{"encoder_qk_norm": true, "encoder_inner_norm": false, "encoder_shared_expert": false, "encoder_positions": "sincos", "decoder_mlp_ratio": 4}
Rows from block 3 of the text decoder, named by matrix and row number. Rows with one number belong to one neuron. Each number is 200 + 30 x the weight over its row's rms, rounded and kept within 0 to 999. All counts start at 0. After the name is the row's rms in percent of the matrix's.
# fc1: MLP up (decoder.blocks.3.mlp.fc1.weight, 768x192), inputs 128-191
# fc2: MLP down (decoder.blocks.3.mlp.fc2.weight, 192x768, transposed), outputs 128-191
fc1.560,101,204,233,168,221,200,219,164,184,193,208,248,214,169,167,177,185,210,226,188,142,197,235,202,175,183,245,226,218,200,150,190,202,176,236,166,210,193,206,255,213,161,234,150,233,168,175,224,191,192,184,212,215,157,232,198,174,190,178,167,176,178,242,196,227
fc2.560,101,177,211,219,195,187,203,178,205,162,191,179,196,253,276,226,203,189,180,212,213,166,182,196,231,181,215,229,214,192,204,169,124,209,220,147,219,172,234,218,213,175,195,192,201,185,237,222,254,271,194,157,145,232,166,224,152,153,218,186,181,213,196,193,184
fc1.561,099,160,179,202,213,188,161,207,208,184,188,217,136,223,219,221,232,201,208,179,230,168,180,183,196,187,162,236,221,231,170,163,170,216,217,227,235,249,232,209,155,210,218,163,217,204,196,196,293,199,206,233,179,193,200,215,164,246,210,139,236,183,276,194,205
fc2.561,084,187,223,232,212,185,232,197,209,184,206,196,202,172,226,216,191,190,247,214,165,180,165,124,187,234,167,221,231,218,210,202,234,120,213,152,158,173,173,227,204,262,180,254,200,226,271,197,198,232,247,189,161,177,184,162,224,197,199,202,159,171,149,242,199
fc1.562,104,255,174,179,256,184,175,180,194,238,182,216,217,210,171,198,191,164,171,198,211,261,174,197,206,211,188,174,204,217,187,161,233,205,141,228,154,178,165,240,219,155,158,214,208,225,215,164,203,163,240,172,252,191,210,231,230,214,159,172,211,173,208,190,188
fc2.562,106,155,168,172,182,174,162,211,210,191,217,158,191,219,205,170,230,217,183,162,237,189,209,150,201,239,225,193,221,194,196,180,210,160,192,163,222,264,243,210,233,194,226,136,173,222,218,216,186,156,203,156,224,213,202,214,182,230,216,185,202,150,160,158,207
fc1.563,100,196,168,236,206,132,221,194,221,191,183,167,231,224,204,249,191,161,208,215,190,219,206,187,171,185,173,195,227,193,266,191,218,143,214,185,208,184,228,215,203,252,188,175,162,153,197,216,196,173,178,188,200,182,182,220,205,189,220,155,265,223,209,143,187
fc2.563,096,248,186,219,194,167,254,209,159,195,231,178,114,211,215,200,273,176,174,209,230,211,191,223,218,207,204,205,209,180,196,194,218,233,190,232,197,253,237,214,243,153,203,186,186,231,171,220,180,168,256,175,228,174,176,189,182,156,167,201,238,227,197,214,182
fc1.564,087,267,194,181,202,239,263,201,213,180,195,182,212,220,204,161,193,212,196,165,267,185,208,185,171,221,162,201,202,184,255,233,229,212,209,169,259,222,186,192,223,171,172,222,146,196,179,217,222,191,193,247,221,194,197,162,184,194,202,202,152,186,169,173,213
fc2.564,085,217,277,201,220,175,186,154,196,180,177,178,258,156,163,247,168,225,149,242,204,204,189,261,202,189,226,245,248,161,157,236,204,188,189,149,194,209,177,228,205,238,211,202,185,186,159,245,174,238,248,198,194,203,169,187,162,169,180,273,241,201,168,206,138
fc1.565,107,190,213,199,160,180,157,192,194,184,212,180,141,186,182,169,187,176,185,222,178,216,190,216,227,188,197,145,185,141,190,193,215,217,230,169,249,159,197,208,225,180,211,187,272,138,182,154,218,177,187,231,186,169,207,202,151,208,185,178,216,208,161,196,235
fc2.565,127,165,259,197,176,169,170,198,173,223,243,152,227,178,190,213,166,217,213,209,166,203,284,199,202,223,200,202,241,197,232,213,228,223,142,210,209,197,174,232,195,155,217,250,152,192,218,206,169,151,234,192,178,142,208,173,188,120,226,152,209,159,208,186,186
fc1.566,092,225,262,195,236,164,248,209,191,180,187,233,243,169,257,194,202,225,178,246,169,168,207,181,189,226,178,172,139,188,199,192,176,225,172,196,144,195,195,185,214,191,198,153,149,184,178,204,148,199,156,168,245,214,187,147,215,264,181,134,206,197,193,194,166
fc2.566,080,165,171,185,218,215,210,225,208,194,208,208,170,235,227,201,215,225,167,143,211,206,193,173,158,173,224,235,209,195,171,239,210,223,145,222,242,217,224,171,199,253,227,200,198,241,178,226,187,215,218,233,191,260,200,243,171,185,250,208,214,223,166,232,257
fc1.567,113,186,183,165,193,185,184,171,200,214,134,197,218,154,180,222,178,170,213,158,180,167,201,228,217,210,141,208,140,211,209,245,238,192,227,285,185,150,213,182,117,199,207,197,184,199,218,185,187,241,196,233,232,189,150,183,178,183,161,191,201,225,124,222,220
fc2.567,102,176,205,220,230,190,178,194,169,180,212,207,127,209,208,184,163,219,208,229,239,177,203,148,173,210,204,218,169,197,221,204,225,177,159,184,188,238,172,267,229,204,211,177,173,201,208,191,195,215,194,153,240,176,229,158,235,178,179,230,226,198,252,251,186
fc1.568,096,192,222,252,257,223,167,132,147,204,204,187,204,226,165,216,187,201,207,201,208,168,207,161,189,153,179,196,218,169,187,213,191,203,146,188,208,220,243,211,209,185,252,181,230,194,127,176,222,160,224,164,184,207,162,204,178,188,192,249,186,198,190,222,236
fc2.568,100,278,199,188,230,224,169,150,212,212,171,194,236,149,238,172,191,192,159,235,156,201,172,189,196,185,204,204,174,154,203,188,226,251,178,205,213,228,209,197,259,159,219,261,219,209,212,145,203,195,224,242,167,191,151,176,178,223,281,194,210,243,214,134,231
fc1.569,098,174,213,162,225,172,150,180,212,204,220,233,177,162,194,192,219,157,175,180,199,169,200,191,201,163,178,145,208,171,236,197,217,237,181,205,209,131,201,191,180,155,211,222,222,191,179,212,144,179,181,197,199,149,215,231,168,199,251,199,228,138,192,237,207
fc2.569,097,147,176,165,183,181,238,257,219,167,168,229,197,181,199,187,220,233,217,221,223,217,236,174,193,203,181,222,174,237,212,188,219,138,198,158,201,269,242,178,185,213,259,280,199,201,161,169,165,254,237,195,183,232,190,195,221,252,181,211,189,194,227,174,159
fc1.570,101,226,242,156,219,201,100,172,278,176,196,230,222,207,169,204,134,207,187,171,192,176,189,216,229,219,200,188,240,203,197,187,200,222,216,187,180,169,202,171,162,205,187,201,196,214,187,173,180,217,156,229,139,197,205,181,197,205,169,189,157,203,162,231,193
fc2.570,113,212,222,184,223,200,217,195,223,225,206,208,239,214,169,236,168,185,249,240,200,154,213,166,257,192,199,181,212,206,241,180,177,203,173,210,189,171,200,169,192,217,283,188,255,184,211,193,198,218,166,210,174,187,231,169,209,214,190,244,220,178,194,162,179
fc1.571,103,168,245,202,207,193,156,149,140,201,160,244,173,225,224,213,142,204,172,208,190,188,191,215,196,235,188,196,219,216,211,173,271,178,131,187,187,157,151,179,214,175,200,237,227,223,185,197,216,181,201,188,252,175,226,198,216,204,164,176,166,223,176,150,205
fc2.571,107,221,212,236,242,190,241,262,250,192,202,160,175,252,223,183,219,143,169,219,190,243,188,143,227,176,243,202,212,196,241,163,199,142,210,198,240,232,281,257,164,177,180,206,203,175,229,210,240,215,180,205,216,195,180,200,220,167,213,152,217,186,200,213,158
fc1.572,111,164,232,194,175,248,170,190,174,187,168,164,173,256,230,160,170,165,168,200,209,232,236,253,219,189,142,232,220,185,200,212,188,163,168,201,221,186,191,176,154,183,156,209,184,233,214,192,199,209,168,196,248,188,192,232,147,172,198,177,209,148,227,172,243
fc2.572,097,217,194,248,163,172,177,209,179,204,202,192,255,224,195,183,211,206,189,183,204,160,230,221,150,193,215,207,156,207,220,172,164,215,247,169,176,169,241,179,196,231,205,153,195,221,157,211,200,137,223,136,222,181,197,221,178,232,235,171,210,186,214,191,190
fc1.573,101,207,216,178,261,209,129,205,188,211,211,219,166,215,174,212,177,197,243,170,152,202,223,190,198,207,209,166,208,249,134,164,179,233,194,167,168,207,210,189,214,109,224,176,217,166,208,152,230,258,171,198,189,189,199,176,170,226,182,204,162,172,178,200,295
fc2.573,120,212,218,212,208,199,184,218,219,204,212,220,233,184,156,234,200,221,246,189,234,250,214,225,216,195,182,161,170,196,213,173,200,221,195,257,229,225,201,135,290,160,227,216,244,162,205,181,163,185,178,219,182,164,211,189,163,181,182,180,238,228,203,218,232
fc1.574,106,190,155,161,252,216,151,212,159,168,191,185,205,192,216,146,216,195,184,169,173,179,281,204,173,219,197,207,159,190,171,184,232,265,223,214,221,196,248,202,183,264,127,203,210,198,166,132,165,234,200,206,184,242,210,188,216,205,176,205,171,194,215,190,192
fc2.574,080,199,200,193,195,225,233,218,221,204,224,198,203,186,271,156,152,170,143,132,224,130,208,201,191,266,213,218,251,207,222,219,195,183,195,182,171,138,164,189,213,149,185,190,190,226,218,186,230,191,216,214,206,170,173,231,248,221,214,189,255,194,177,198,226
fc1.575,102,204,201,213,156,247,254,183,213,251,218,205,229,134,167,206,196,194,212,189,194,216,186,205,195,228,138,200,213,230,159,232,196,199,208,198,203,199,187,191,229,194,199,197,192,200,216,286,246,256,189,160,216,162,206,221,190,180,187,270,156,225,155,190,243
fc2.575,115,165,197,172,149,248,186,259,133,161,199,152,200,203,179,213,240,180,192,241,158,184,176,159,197,214,207,201,187,167,254,204,147,216,239,214,224,244,215,226,182,178,212,157,266,193,210,256,129,251,146,204,207,164,226,180,246,156,181,194,152,199,273,178,189
fc1.576,084,170,218,195,182,137,210,215,243,216,186,200,145,233,155,169,205,240,227,193,200,182,161,182,169,215,190,129,198,247,164,210,191,209,189,145,230,193,223,162,174,171,182,268,172,186,173,146,220,177,190,208,176,137,204,191,205,199,213,213,176,213,216,202,267
fc2.576,074,240,203,211,191,206,200,183,199,221,215,180,188,183,201,158,207,214,171,152,221,225,222,217,182,179,227,186,207,161,166,207,232,199,201,188,190,197,224,205,223,153,210,229,212,230,209,198,221,226,94,193,223,159,174,174,170,168,160,207,194,207,214,206,169
fc1.577,102,150,214,151,160,202,181,146,186,175,155,189,238,190,213,178,164,147,163,197,178,179,219,175,272,184,223,196,122,177,177,185,163,172,189,192,239,172,220,185,206,163,157,148,214,204,227,194,222,210,226,219,207,178,193,192,230,216,174,189,154,174,240,216,241
fc2.577,095,143,231,177,212,180,241,178,211,191,215,237,160,167,236,213,195,223,181,219,231,231,204,174,189,213,152,225,205,218,181,162,150,206,221,150,215,155,211,220,265,175,204,179,184,182,204,218,238,206,147,146,207,171,203,194,234,157,218,258,224,208,224,171,244
fc1.578,093,204,225,251,199,218,174,195,257,167,226,255,200,259,164,206,211,214,178,166,167,209,228,241,194,194,189,237,182,175,205,238,207,233,218,140,212,243,169,201,209,208,257,173,224,166,271,219,207,126,162,246,245,195,231,220,162,234,237,210,251,173,212,179,222
fc2.578,101,197,214,229,141,168,233,217,189,199,218,220,182,194,219,205,231,242,198,191,188,189,206,186,194,246,191,221,227,181,189,244,174,250,160,193,176,195,191,209,158,174,261,209,156,214,195,147,137,194,200,231,180,206,181,147,233,200,198,194,180,190,200,186,189
fc1.579,103,145,186,192,202,156,108,192,224,233,211,160,201,189,149,206,202,139,176,160,190,232,203,208,160,199,239,185,200,209,179,203,203,219,152,167,259,237,211,186,234,189,229,216,166,148,166,215,208,125,194,234,224,174,199,168,164,231,241,205,126,214,262,253,240
fc2.579,112,180,218,197,148,208,209,184,239,204,214,171,205,220,281,251,245,202,242,197,213,184,211,197,207,196,240,173,240,197,189,171,140,173,248,157,159,171,249,177,178,131,203,182,252,193,219,247,195,176,184,206,179,183,164,194,205,163,194,171,207,189,247,248,177
fc1.580,098,231,206,212,231,179,201,157,141,237,183,187,239,151,184,210,176,190,197,188,279,214,216,211,243,204,167,224,196,203,125,229,166,234,201,210,160,193,190,161,165,189,178,188,170,194,204,126,145,209,157,209,237,212,187,203,162,176,217,216,248,181,204,198,244
fc2.580,097,266,179,240,208,198,189,219,244,152,194,221,169,227,255,161,164,187,214,153,190,130,191,172,212,173,227,183,194,178,151,180,175,200,220,131,191,214,253,196,225,180,196,189,190,232,190,186,232,181,212,174,212,258,223,171,225,182,224,216,135,188,170,167,177
fc1.581,101,178,208,258,228,169,229,220,199,198,209,190,181,234,200,173,181,274,184,207,200,197,192,213,182,249,239,183,191,195,230,178,197,169,198,216,179,201,192,212,209,230,168,180,280,182,180,193,209,175,196,264,169,166,162,172,185,145,210,224,218,167,229,185,143
fc2.581,106,147,186,223,197,211,186,204,237,206,177,164,206,206,205,195,259,184,203,186,220,162,186,173,211,196,188,213,154,223,233,162,211,196,209,239,195,162,223,196,177,214,152,206,208,239,170,200,186,189,194,154,209,226,177,241,210,217,219,240,235,229,176,228,255
fc1.582,101,207,212,167,168,181,144,176,256,238,179,168,194,195,200,197,167,216,207,156,149,218,175,220,197,169,226,194,254,174,209,262,213,211,239,251,187,191,251,246,207,205,192,204,226,186,153,209,187,221,254,222,194,179,188,200,183,185,219,209,157,225,140,200,158
fc2.582,104,158,223,219,225,186,250,180,205,214,162,249,204,208,187,222,140,218,207,191,261,182,151,181,183,167,202,195,204,234,137,222,205,252,192,201,221,174,166,145,213,235,111,190,173,195,169,152,187,170,155,219,181,210,241,190,185,228,214,194,201,233,174,237,221
fc1.583,098,129,210,202,229,139,164,210,197,161,219,163,118,186,206,214,186,183,165,215,145,137,162,141,234,183,205,172,214,182,228,162,181,208,194,181,181,194,204,222,207,188,236,195,179,214,188,185,199,230,216,155,194,174,151,193,192,179,270,143,205,184,189,188,199
fc2.583,098,184,148,175,168,184,223,192,232,198,172,187,191,189,150,186,260,194,229,208,223,218,197,209,232,206,219,198,203,205,171,217,175,188,176,175,212,194,219,178,176,251,266,193,227,184,169,172,201,168,212,179,188,119,164,219,209,176,159,194,196,194,214,191,197
fc1.584,096,166,222,184,179,164,208,219,246,204,174,156,173,221,215,199,225,254,191,244,263,219,229,207,222,182,210,180,219,247,196,185,226,195,202,207,177,172,207,147,197,187,186,178,147,212,219,200,153,195,161,245,227,207,195,231,251,175,213,194,227,182,150,141,157
fc2.584,095,234,160,198,159,152,206,171,203,226,229,240,246,188,187,232,208,175,200,203,139,227,157,217,161,244,217,227,178,244,208,243,187,143,154,236,222,240,180,179,182,187,210,178,202,169,193,184,189,178,212,177,232,208,191,205,128,236,208,174,235,197,251,213,196
fc1.585,097,259,181,175,219,158,222,137,202,193,201,157,217,204,183,243,174,208,200,205,202,187,192,198,228,201,262,254,172,153,132,207,200,195,153,186,182,247,183,154,199,142,251,196,219,224,155,152,294,178,190,163,168,210,157,155,191,181,235,234,192,170,196,169,159
fc2.585,111,152,215,152,184,169,209,241,225,251,189,238,209,202,207,196,186,188,155,182,235,206,198,171,183,180,178,219,217,138,255,195,153,235,140,262,146,217,140,194,147,204,204,213,189,222,158,205,255,218,156,223,199,188,163,216,203,201,227,243,206,192,222,188,237
fc1.586,104,207,186,205,176,177,183,205,238,226,189,202,119,151,219,175,170,240,203,259,176,165,193,244,191,177,180,192,242,219,213,179,191,226,220,164,199,194,152,166,174,156,189,124,211,185,141,201,260,232,200,215,179,136,182,213,179,216,188,196,238,161,175,222,235
fc2.586,098,231,203,198,214,240,175,199,190,215,188,205,204,165,157,206,202,221,218,161,218,219,239,194,192,227,163,217,170,174,178,175,242,240,221,205,256,234,248,209,242,191,168,186,226,217,223,206,146,150,188,181,193,164,192,242,157,204,180,169,211,184,199,147,184
fc1.587,103,190,215,197,218,221,153,212,240,170,138,213,242,175,231,158,169,179,217,237,231,212,163,200,169,199,194,182,229,192,165,223,163,223,191,243,141,216,232,244,194,188,245,194,256,181,189,212,196,207,240,224,153,235,210,155,245,202,183,144,188,232,191,207,166
fc2.587,108,175,191,177,209,178,186,168,218,186,198,135,178,179,155,181,189,172,167,235,193,194,178,186,166,169,180,242,146,155,190,210,158,169,218,209,178,175,224,167,179,257,219,262,174,193,211,225,172,222,203,207,154,204,210,232,230,199,164,206,217,220,179,225,187
fc1.588,113,220,175,221,179,213,180,149,207,214,129,159,243,240,214,198,194,126,235,182,182,180,222,207,157,174,246,150,186,240,179,198,228,148,180,176,210,218,200,227,184,182,168,181,170,145,138,169,210,183,216,185,176,199,201,211,168,214,175,187,192,193,227,218,162
fc2.588,106,241,231,183,182,196,172,146,222,191,195,170,196,259,192,165,123,229,201,177,241,187,237,211,203,191,207,160,175,209,195,231,202,179,215,194,213,188,206,236,249,169,149,262,182,206,214,248,198,196,189,130,233,194,230,174,199,162,172,199,199,216,186,151,220
fc1.589,101,161,193,223,198,196,259,234,233,226,195,194,202,211,191,164,193,201,161,198,184,183,181,195,167,243,178,206,196,221,232,250,174,229,219,211,225,222,246,212,183,173,182,193,211,229,174,180,183,229,195,220,245,195,227,222,177,162,237,232,292,220,202,157,170
fc2.589,122,226,176,212,238,221,192,165,145,278,152,162,181,164,200,180,155,187,221,213,199,180,166,229,214,225,187,227,234,195,156,169,191,180,176,221,236,168,227,221,172,160,158,245,165,188,243,177,175,189,269,200,242,181,206,197,171,188,230,183,209,209,211,241,206
fc1.590,096,180,249,194,176,181,170,211,156,208,188,198,208,210,192,225,233,184,197,169,182,199,170,178,182,236,197,225,191,220,240,119,193,200,212,167,196,261,206,181,172,204,139,169,132,193,220,189,203,230,206,183,211,134,192,210,204,208,184,171,125,181,252,171,280
fc2.590,091,153,174,249,189,189,177,143,206,193,179,197,229,193,204,202,161,182,185,208,172,192,221,190,107,212,223,234,223,195,196,216,168,190,164,204,183,197,187,235,246,173,215,168,211,181,234,188,164,203,222,215,218,211,192,132,199,211,211,172,185,230,234,262,236
fc1.591,109,123,221,206,203,147,175,169,218,158,190,218,222,216,179,205,202,189,173,175,188,258,161,196,181,192,187,221,139,187,211,266,208,174,181,168,234,170,190,166,144,226,130,170,221,179,219,151,200,164,219,247,134,225,183,136,186,201,212,182,158,172,198,189,197
fc2.591,100,168,186,193,192,174,211,217,196,146,175,190,187,233,137,197,160,170,211,178,177,223,201,202,179,267,183,213,186,135,210,196,202,175,250,197,196,191,180,184,237,197,208,177,210,202,238,212,198,207,194,173,204,175,206,206,211,205,194,166,205,138,247,172,185
fc1.592,107,176,213,197,213,191,173,196,197,175,248,171,181,187,222,182,184,163,193,218,165,193,201,204,187,210,200,210,110,191,121,200,178,159,180,243,175,202,166,249,202,163,205,181,174,196,219,225,179,183,171,230,223,211,209,202,203,159,210,187,219,122,194,162,145
fc2.592,102,233,237,215,215,216,127,207,246,233,171,160,204,197,218,204,182,221,200,210,176,200,213,226,224,199,217,199,196,192,208,215,201,159,220,229,176,171,217,218,152,250,162,240,200,188,220,259,211,185,281,229,213,233,167,235,237,170,169,221,223,214,180,189,236
fc1.593,095,238,179,217,188,200,200,192,173,197,232,179,149,204,219,194,134,195,222,207,211,124,202,219,196,252,195,270,186,125,140,243,166,197,152,216,212,218,193,198,173,171,234,197,254,168,207,186,202,189,161,182,199,225,163,200,207,180,214,214,214,175,191,178,202
fc2.593,088,207,199,217,193,151,170,203,161,219,209,173,204,236,192,206,255,137,174,188,240,201,180,208,201,223,213,218,196,245,206,227,205,206,191,172,143,148,158,174,195,203,205,169,137,222,198,189,198,168,205,207,202,180,205,217,196,198,231,259,219,205,211,218,243
fc1.594,107,194,229,190,205,225,123,240,210,243,164,185,182,189,214,202,224,210,198,206,174,213,197,203,175,200,188,209,207,206,218,179,152,177,198,205,197,186,199,158,177,165,222,223,166,218,213,235,181,223,180,239,211,177,183,179,127,219,218,203,168,194,248,198,235
fc2.594,135,228,242,217,186,204,187,220,264,203,212,223,240,249,206,176,191,256,199,196,257,184,232,254,218,226,187,171,200,192,204,212,192,208,217,254,182,255,168,212,138,185,177,231,162,220,151,210,155,233,221,189,235,231,233,234,236,224,165,192,229,203,233,183,192
fc1.595,101,188,270,258,215,183,212,216,162,163,135,194,244,194,183,220,207,260,191,224,203,190,219,197,205,199,251,232,184,225,202,185,220,197,139,182,141,178,177,201,150,193,215,142,193,191,208,280,178,204,186,230,160,200,213,170,209,191,191,240,168,146,175,191,188
fc2.595,109,131,221,212,138,209,244,202,172,244,186,201,214,206,237,221,140,238,205,196,174,212,175,194,184,203,197,216,220,215,209,200,215,236,146,170,257,183,262,178,203,167,195,193,152,210,153,195,235,172,228,165,191,249,176,201,203,189,176,192,187,192,152,193,195
fc1.596,104,175,227,167,190,166,214,175,178,155,166,200,210,168,177,212,233,197,198,224,174,189,201,204,195,227,227,201,154,212,172,119,166,256,200,170,189,230,196,224,154,174,161,123,211,148,184,183,274,211,235,213,224,195,210,215,209,218,189,224,220,175,145,184,206
fc2.596,116,193,224,195,156,137,198,188,209,149,201,230,223,237,190,216,247,250,215,219,182,176,241,199,188,164,172,187,217,197,192,193,199,218,222,202,250,170,185,210,206,218,141,161,196,171,149,246,189,184,222,156,239,229,207,182,177,241,225,211,183,102,171,198,213
fc1.597,097,183,143,200,181,173,202,180,217,163,210,210,180,131,209,212,148,185,178,199,187,146,221,172,167,196,166,168,178,155,214,191,148,212,150,211,182,217,193,224,249,204,200,184,230,165,214,183,228,185,225,212,217,224,217,154,171,212,183,181,191,196,224,169,250
fc2.597,109,165,260,160,221,217,195,211,134,162,214,206,222,193,181,187,200,189,247,199,238,195,216,260,225,197,200,186,185,189,174,227,192,181,209,233,221,240,191,215,219,241,256,132,195,180,145,171,185,172,198,200,206,234,215,162,160,185,195,235,201,245,148,164,235
fc1.598,095,183,178,150,201,186,212,180,221,208,198,149,201,184,206,242,183,269,173,188,240,175,196,189,190,186,245,253,155,119,150,204,191,201,184,186,207,239,163,180,234,132,231,197,198,182,132,203,281,207,173,186,152,167,215,182,228,171,241,225,204,182,217,252,202
fc2.598,119,218,197,252,185,182,280,212,197,214,191,213,199,212,145,203,212,219,189,250,203,175,222,150,189,171,155,180,215,166,197,212,217,200,171,249,187,229,187,184,143,225,203,187,178,181,175,133,218,215,168,178,228,217,134,219,212,224,181,216,185,217,197,206,204
fc1.599,102,223,200,215,164,206,214,174,184,180,196,195,234,213,200,176,165,198,224,240,238,157,126,203,218,174,208,222,160,198,194,189,208,184,244,204,244,153,210,148,171,200,195,153,222,177,212,148,181,182,177,176,191,230,154,218,155,207,204,176,207,236,203,222,192
fc2.599,085,164,234,190,205,172,203,199,225,214,174,204,159,169,190,249,139,214,188,168,192,188,217,172,219,198,206,181,222,189,196,215,179,217,201,204,229,190,211,229,224,150,220,256,195,259,251,242,257,232,144,220,210,217,192,211,190,215,171,221,276,198,153,226,186
fc1.600,104,180,261,199,172,195,178,221,217,172,196,201,187,214,119,184,232,217,158,154,252,228,213,205,213,183,224,202,189,258,168,211,157,181,250,151,226,212,222,196,242,196,181,176,224,185,232,213,175,179,172,236,199,181,216,165,171,185,158,205,197,167,174,201,202
fc2.600,107,215,229,232,198,190,184,207,229,185,215,200,195,228,190,207,227,223,205,238,214,164,179,187,227,165,188,191,261,225,207,190,229,199,229,268,203,218,218,212,247,176,224,207,213,222,198,209,157,220,256,188,152,198,164,220,193,212,223,184,190,147,245,159,187
fc1.601,103,156,220,239,235,178,201,175,171,226,156,215,232,217,228,235,208,166,187,149,226,162,166,216,148,149,208,216,164,190,241,182,258,191,225,204,210,174,180,200,179,227,220,183,198,170,185,185,194,204,204,198,192,166,180,153,175,243,238,199,224,215,202,171,226
fc2.601,105,183,181,198,226,221,177,181,176,182,179,227,208,173,217,221,223,160,208,242,230,204,206,191,166,203,204,178,182,198,226,152,192,196,227,198,219,208,253,192,198,228,180,223,183,257,166,226,154,189,216,158,174,183,225,175,229,235,173,203,283,204,184,163,184
fc1.602,108,252,98,179,187,200,210,146,248,223,212,159,220,218,210,239,145,206,213,213,207,161,201,183,143,222,214,178,199,237,206,165,192,230,223,192,198,202,207,179,187,197,185,172,158,211,226,188,180,191,228,177,148,219,170,204,221,180,162,199,223,184,184,187,192
fc2.602,101,195,185,157,230,210,179,207,193,192,241,185,218,216,163,203,225,220,194,177,206,209,260,186,196,212,198,200,169,191,179,174,164,208,190,205,188,215,169,141,210,227,153,207,214,188,216,184,230,205,208,138,173,134,189,216,195,218,201,171,234,203,169,265,185
fc1.603,104,157,218,254,198,225,206,214,184,200,206,189,206,228,186,198,220,191,213,236,154,167,184,208,168,211,140,201,177,159,119,202,242,149,172,179,192,272,213,205,121,210,152,201,254,212,188,207,234,179,199,221,196,164,190,175,243,131,163,181,175,196,201,213,151
fc2.603,101,233,213,178,201,168,185,176,221,202,223,270,211,141,215,168,150,222,200,204,226,206,161,215,194,203,179,261,205,207,185,197,200,214,209,187,163,187,165,175,207,162,192,200,184,234,201,192,186,231,239,216,222,188,202,208,228,189,252,233,158,171,182,186,148
fc1.604,113,179,176,240,204,208,196,162,209,199,175,133,179,161,217,199,180,220,215,194,222,167,235,193,176,218,164,166,170,226,209,166,186,245,111,200,196,186,172,198,219,185,195,244,224,181,163,167,193,173,126,151,207,181,135,173,189,188,220,213,174,168,198,231,180
fc2.604,089,221,199,165,168,186,186,209,196,238,205,237,198,165,176,251,179,218,199,189,193,133,161,228,195,211,243,175,123,213,209,175,210,186,186,208,186,140,188,176,207,171,229,211,193,284,174,161,241,199,229,192,241,179,191,178,212,183,218,132,204,201,229,158,206
fc1.605,113,215,208,195,200,193,213,162,207,204,217,163,260,224,218,183,178,243,190,199,195,211,176,250,188,275,188,202,181,195,182,174,197,184,184,230,202,203,240,149,233,239,140,184,235,221,221,188,179,248,239,198,196,193,198,245,259,187,266,218,264,229,244,184,220
fc2.605,093,222,208,212,199,214,182,239,197,148,177,244,212,178,242,211,194,160,189,146,252,214,180,162,199,247,231,181,148,210,241,220,205,217,200,198,200,148,187,202,204,251,229,221,183,203,191,194,218,207,166,221,226,196,170,164,206,225,172,217,136,135,176,158,231
fc1.606,102,222,182,164,168,221,143,144,206,168,220,210,196,228,177,220,170,196,192,215,164,180,212,241,177,160,198,202,179,184,168,151,143,185,205,179,214,196,192,199,226,172,210,224,204,206,214,168,253,166,215,161,268,183,206,208,240,181,162,202,266,129,170,174,204
fc2.606,086,191,153,197,232,218,213,165,209,165,177,164,236,195,253,185,190,192,169,193,183,184,155,136,157,210,235,204,200,172,260,231,167,178,142,158,186,184,205,190,171,183,248,160,192,209,172,201,192,205,205,240,209,235,183,218,206,213,254,192,190,217,181,199,161
fc1.607,102,172,189,218,267,180,163,164,168,184,214,203,201,154,224,192,198,232,201,192,169,203,154,171,200,176,190,197,194,217,190,176,238,191,184,195,211,220,176,181,233,245,174,194,202,226,223,168,177,194,198,202,177,186,161,237,177,192,239,194,243,185,201,244,218
fc2.607,077,194,209,231,287,202,179,202,238,197,227,177,175,235,206,198,213,257,262,221,181,135,197,159,199,210,217,263,147,181,200,133,244,176,166,189,203,136,233,158,228,202,197,273,243,193,206,222,235,166,189,187,211,134,226,229,238,216,175,239,205,241,189,173,244
fc1.608,107,198,225,177,181,210,166,189,239,194,203,185,163,212,190,209,149,188,100,146,172,243,204,172,198,158,206,143,170,221,180,195,153,208,193,237,216,181,204,191,274,236,234,207,158,182,213,201,178,241,190,129,149,194,228,202,159,241,180,165,213,177,218,212,191
fc2.608,111,198,227,167,217,201,189,171,231,168,174,169,224,176,221,181,189,192,220,209,203,209,201,261,164,236,228,193,243,185,204,201,147,115,209,222,184,158,202,253,241,181,155,164,221,203,202,220,200,216,190,181,249,182,170,216,214,211,202,166,202,220,272,191,243
fc1.609,091,208,199,209,201,260,205,180,198,207,215,175,235,199,237,155,167,141,148,158,138,195,221,185,188,221,186,203,212,213,225,185,214,259,207,206,244,195,178,209,197,199,263,203,213,203,212,174,218,208,231,170,245,194,215,175,164,164,183,218,211,193,202,212,146
fc2.609,093,232,193,225,237,163,115,164,149,173,180,198,209,212,212,237,206,171,213,254,150,209,135,221,178,222,201,149,224,247,164,269,112,225,196,195,162,208,231,250,161,247,150,261,186,225,209,169,250,184,207,195,211,195,245,150,219,193,252,210,191,297,227,235,190
fc1.610,095,259,243,232,247,239,182,248,244,238,234,226,254,227,210,209,241,236,244,163,251,203,145,225,217,169,183,198,277,252,183,193,193,235,214,220,229,235,172,178,185,249,199,183,181,224,184,164,248,185,202,144,223,200,197,225,171,208,209,228,178,186,185,187,212
fc2.610,106,164,211,196,198,243,187,172,199,222,215,148,263,157,225,247,232,221,179,182,194,206,232,251,199,223,249,188,232,165,235,183,197,201,210,241,219,146,166,222,176,269,188,226,234,199,201,194,205,165,209,244,200,227,226,167,208,176,213,230,178,155,225,182,237
fc1.611,096,132,162,152,165,192,210,192,196,210,147,198,143,211,147,192,223,166,180,228,211,199,208,158,172,214,223,195,226,168,173,205,201,286,195,241,243,160,146,221,135,180,181,144,164,178,184,237,182,218,201,236,222,204,154,215,180,212,201,172,237,240,233,178,221
fc2.611,083,204,265,204,193,182,194,181,232,194,175,183,194,219,189,138,189,217,197,163,155,169,203,181,172,187,214,253,215,184,187,204,209,168,167,191,194,188,221,166,251,212,245,152,254,199,183,180,226,203,202,205,155,163,199,199,250,220,254,177,169,199,213,221,203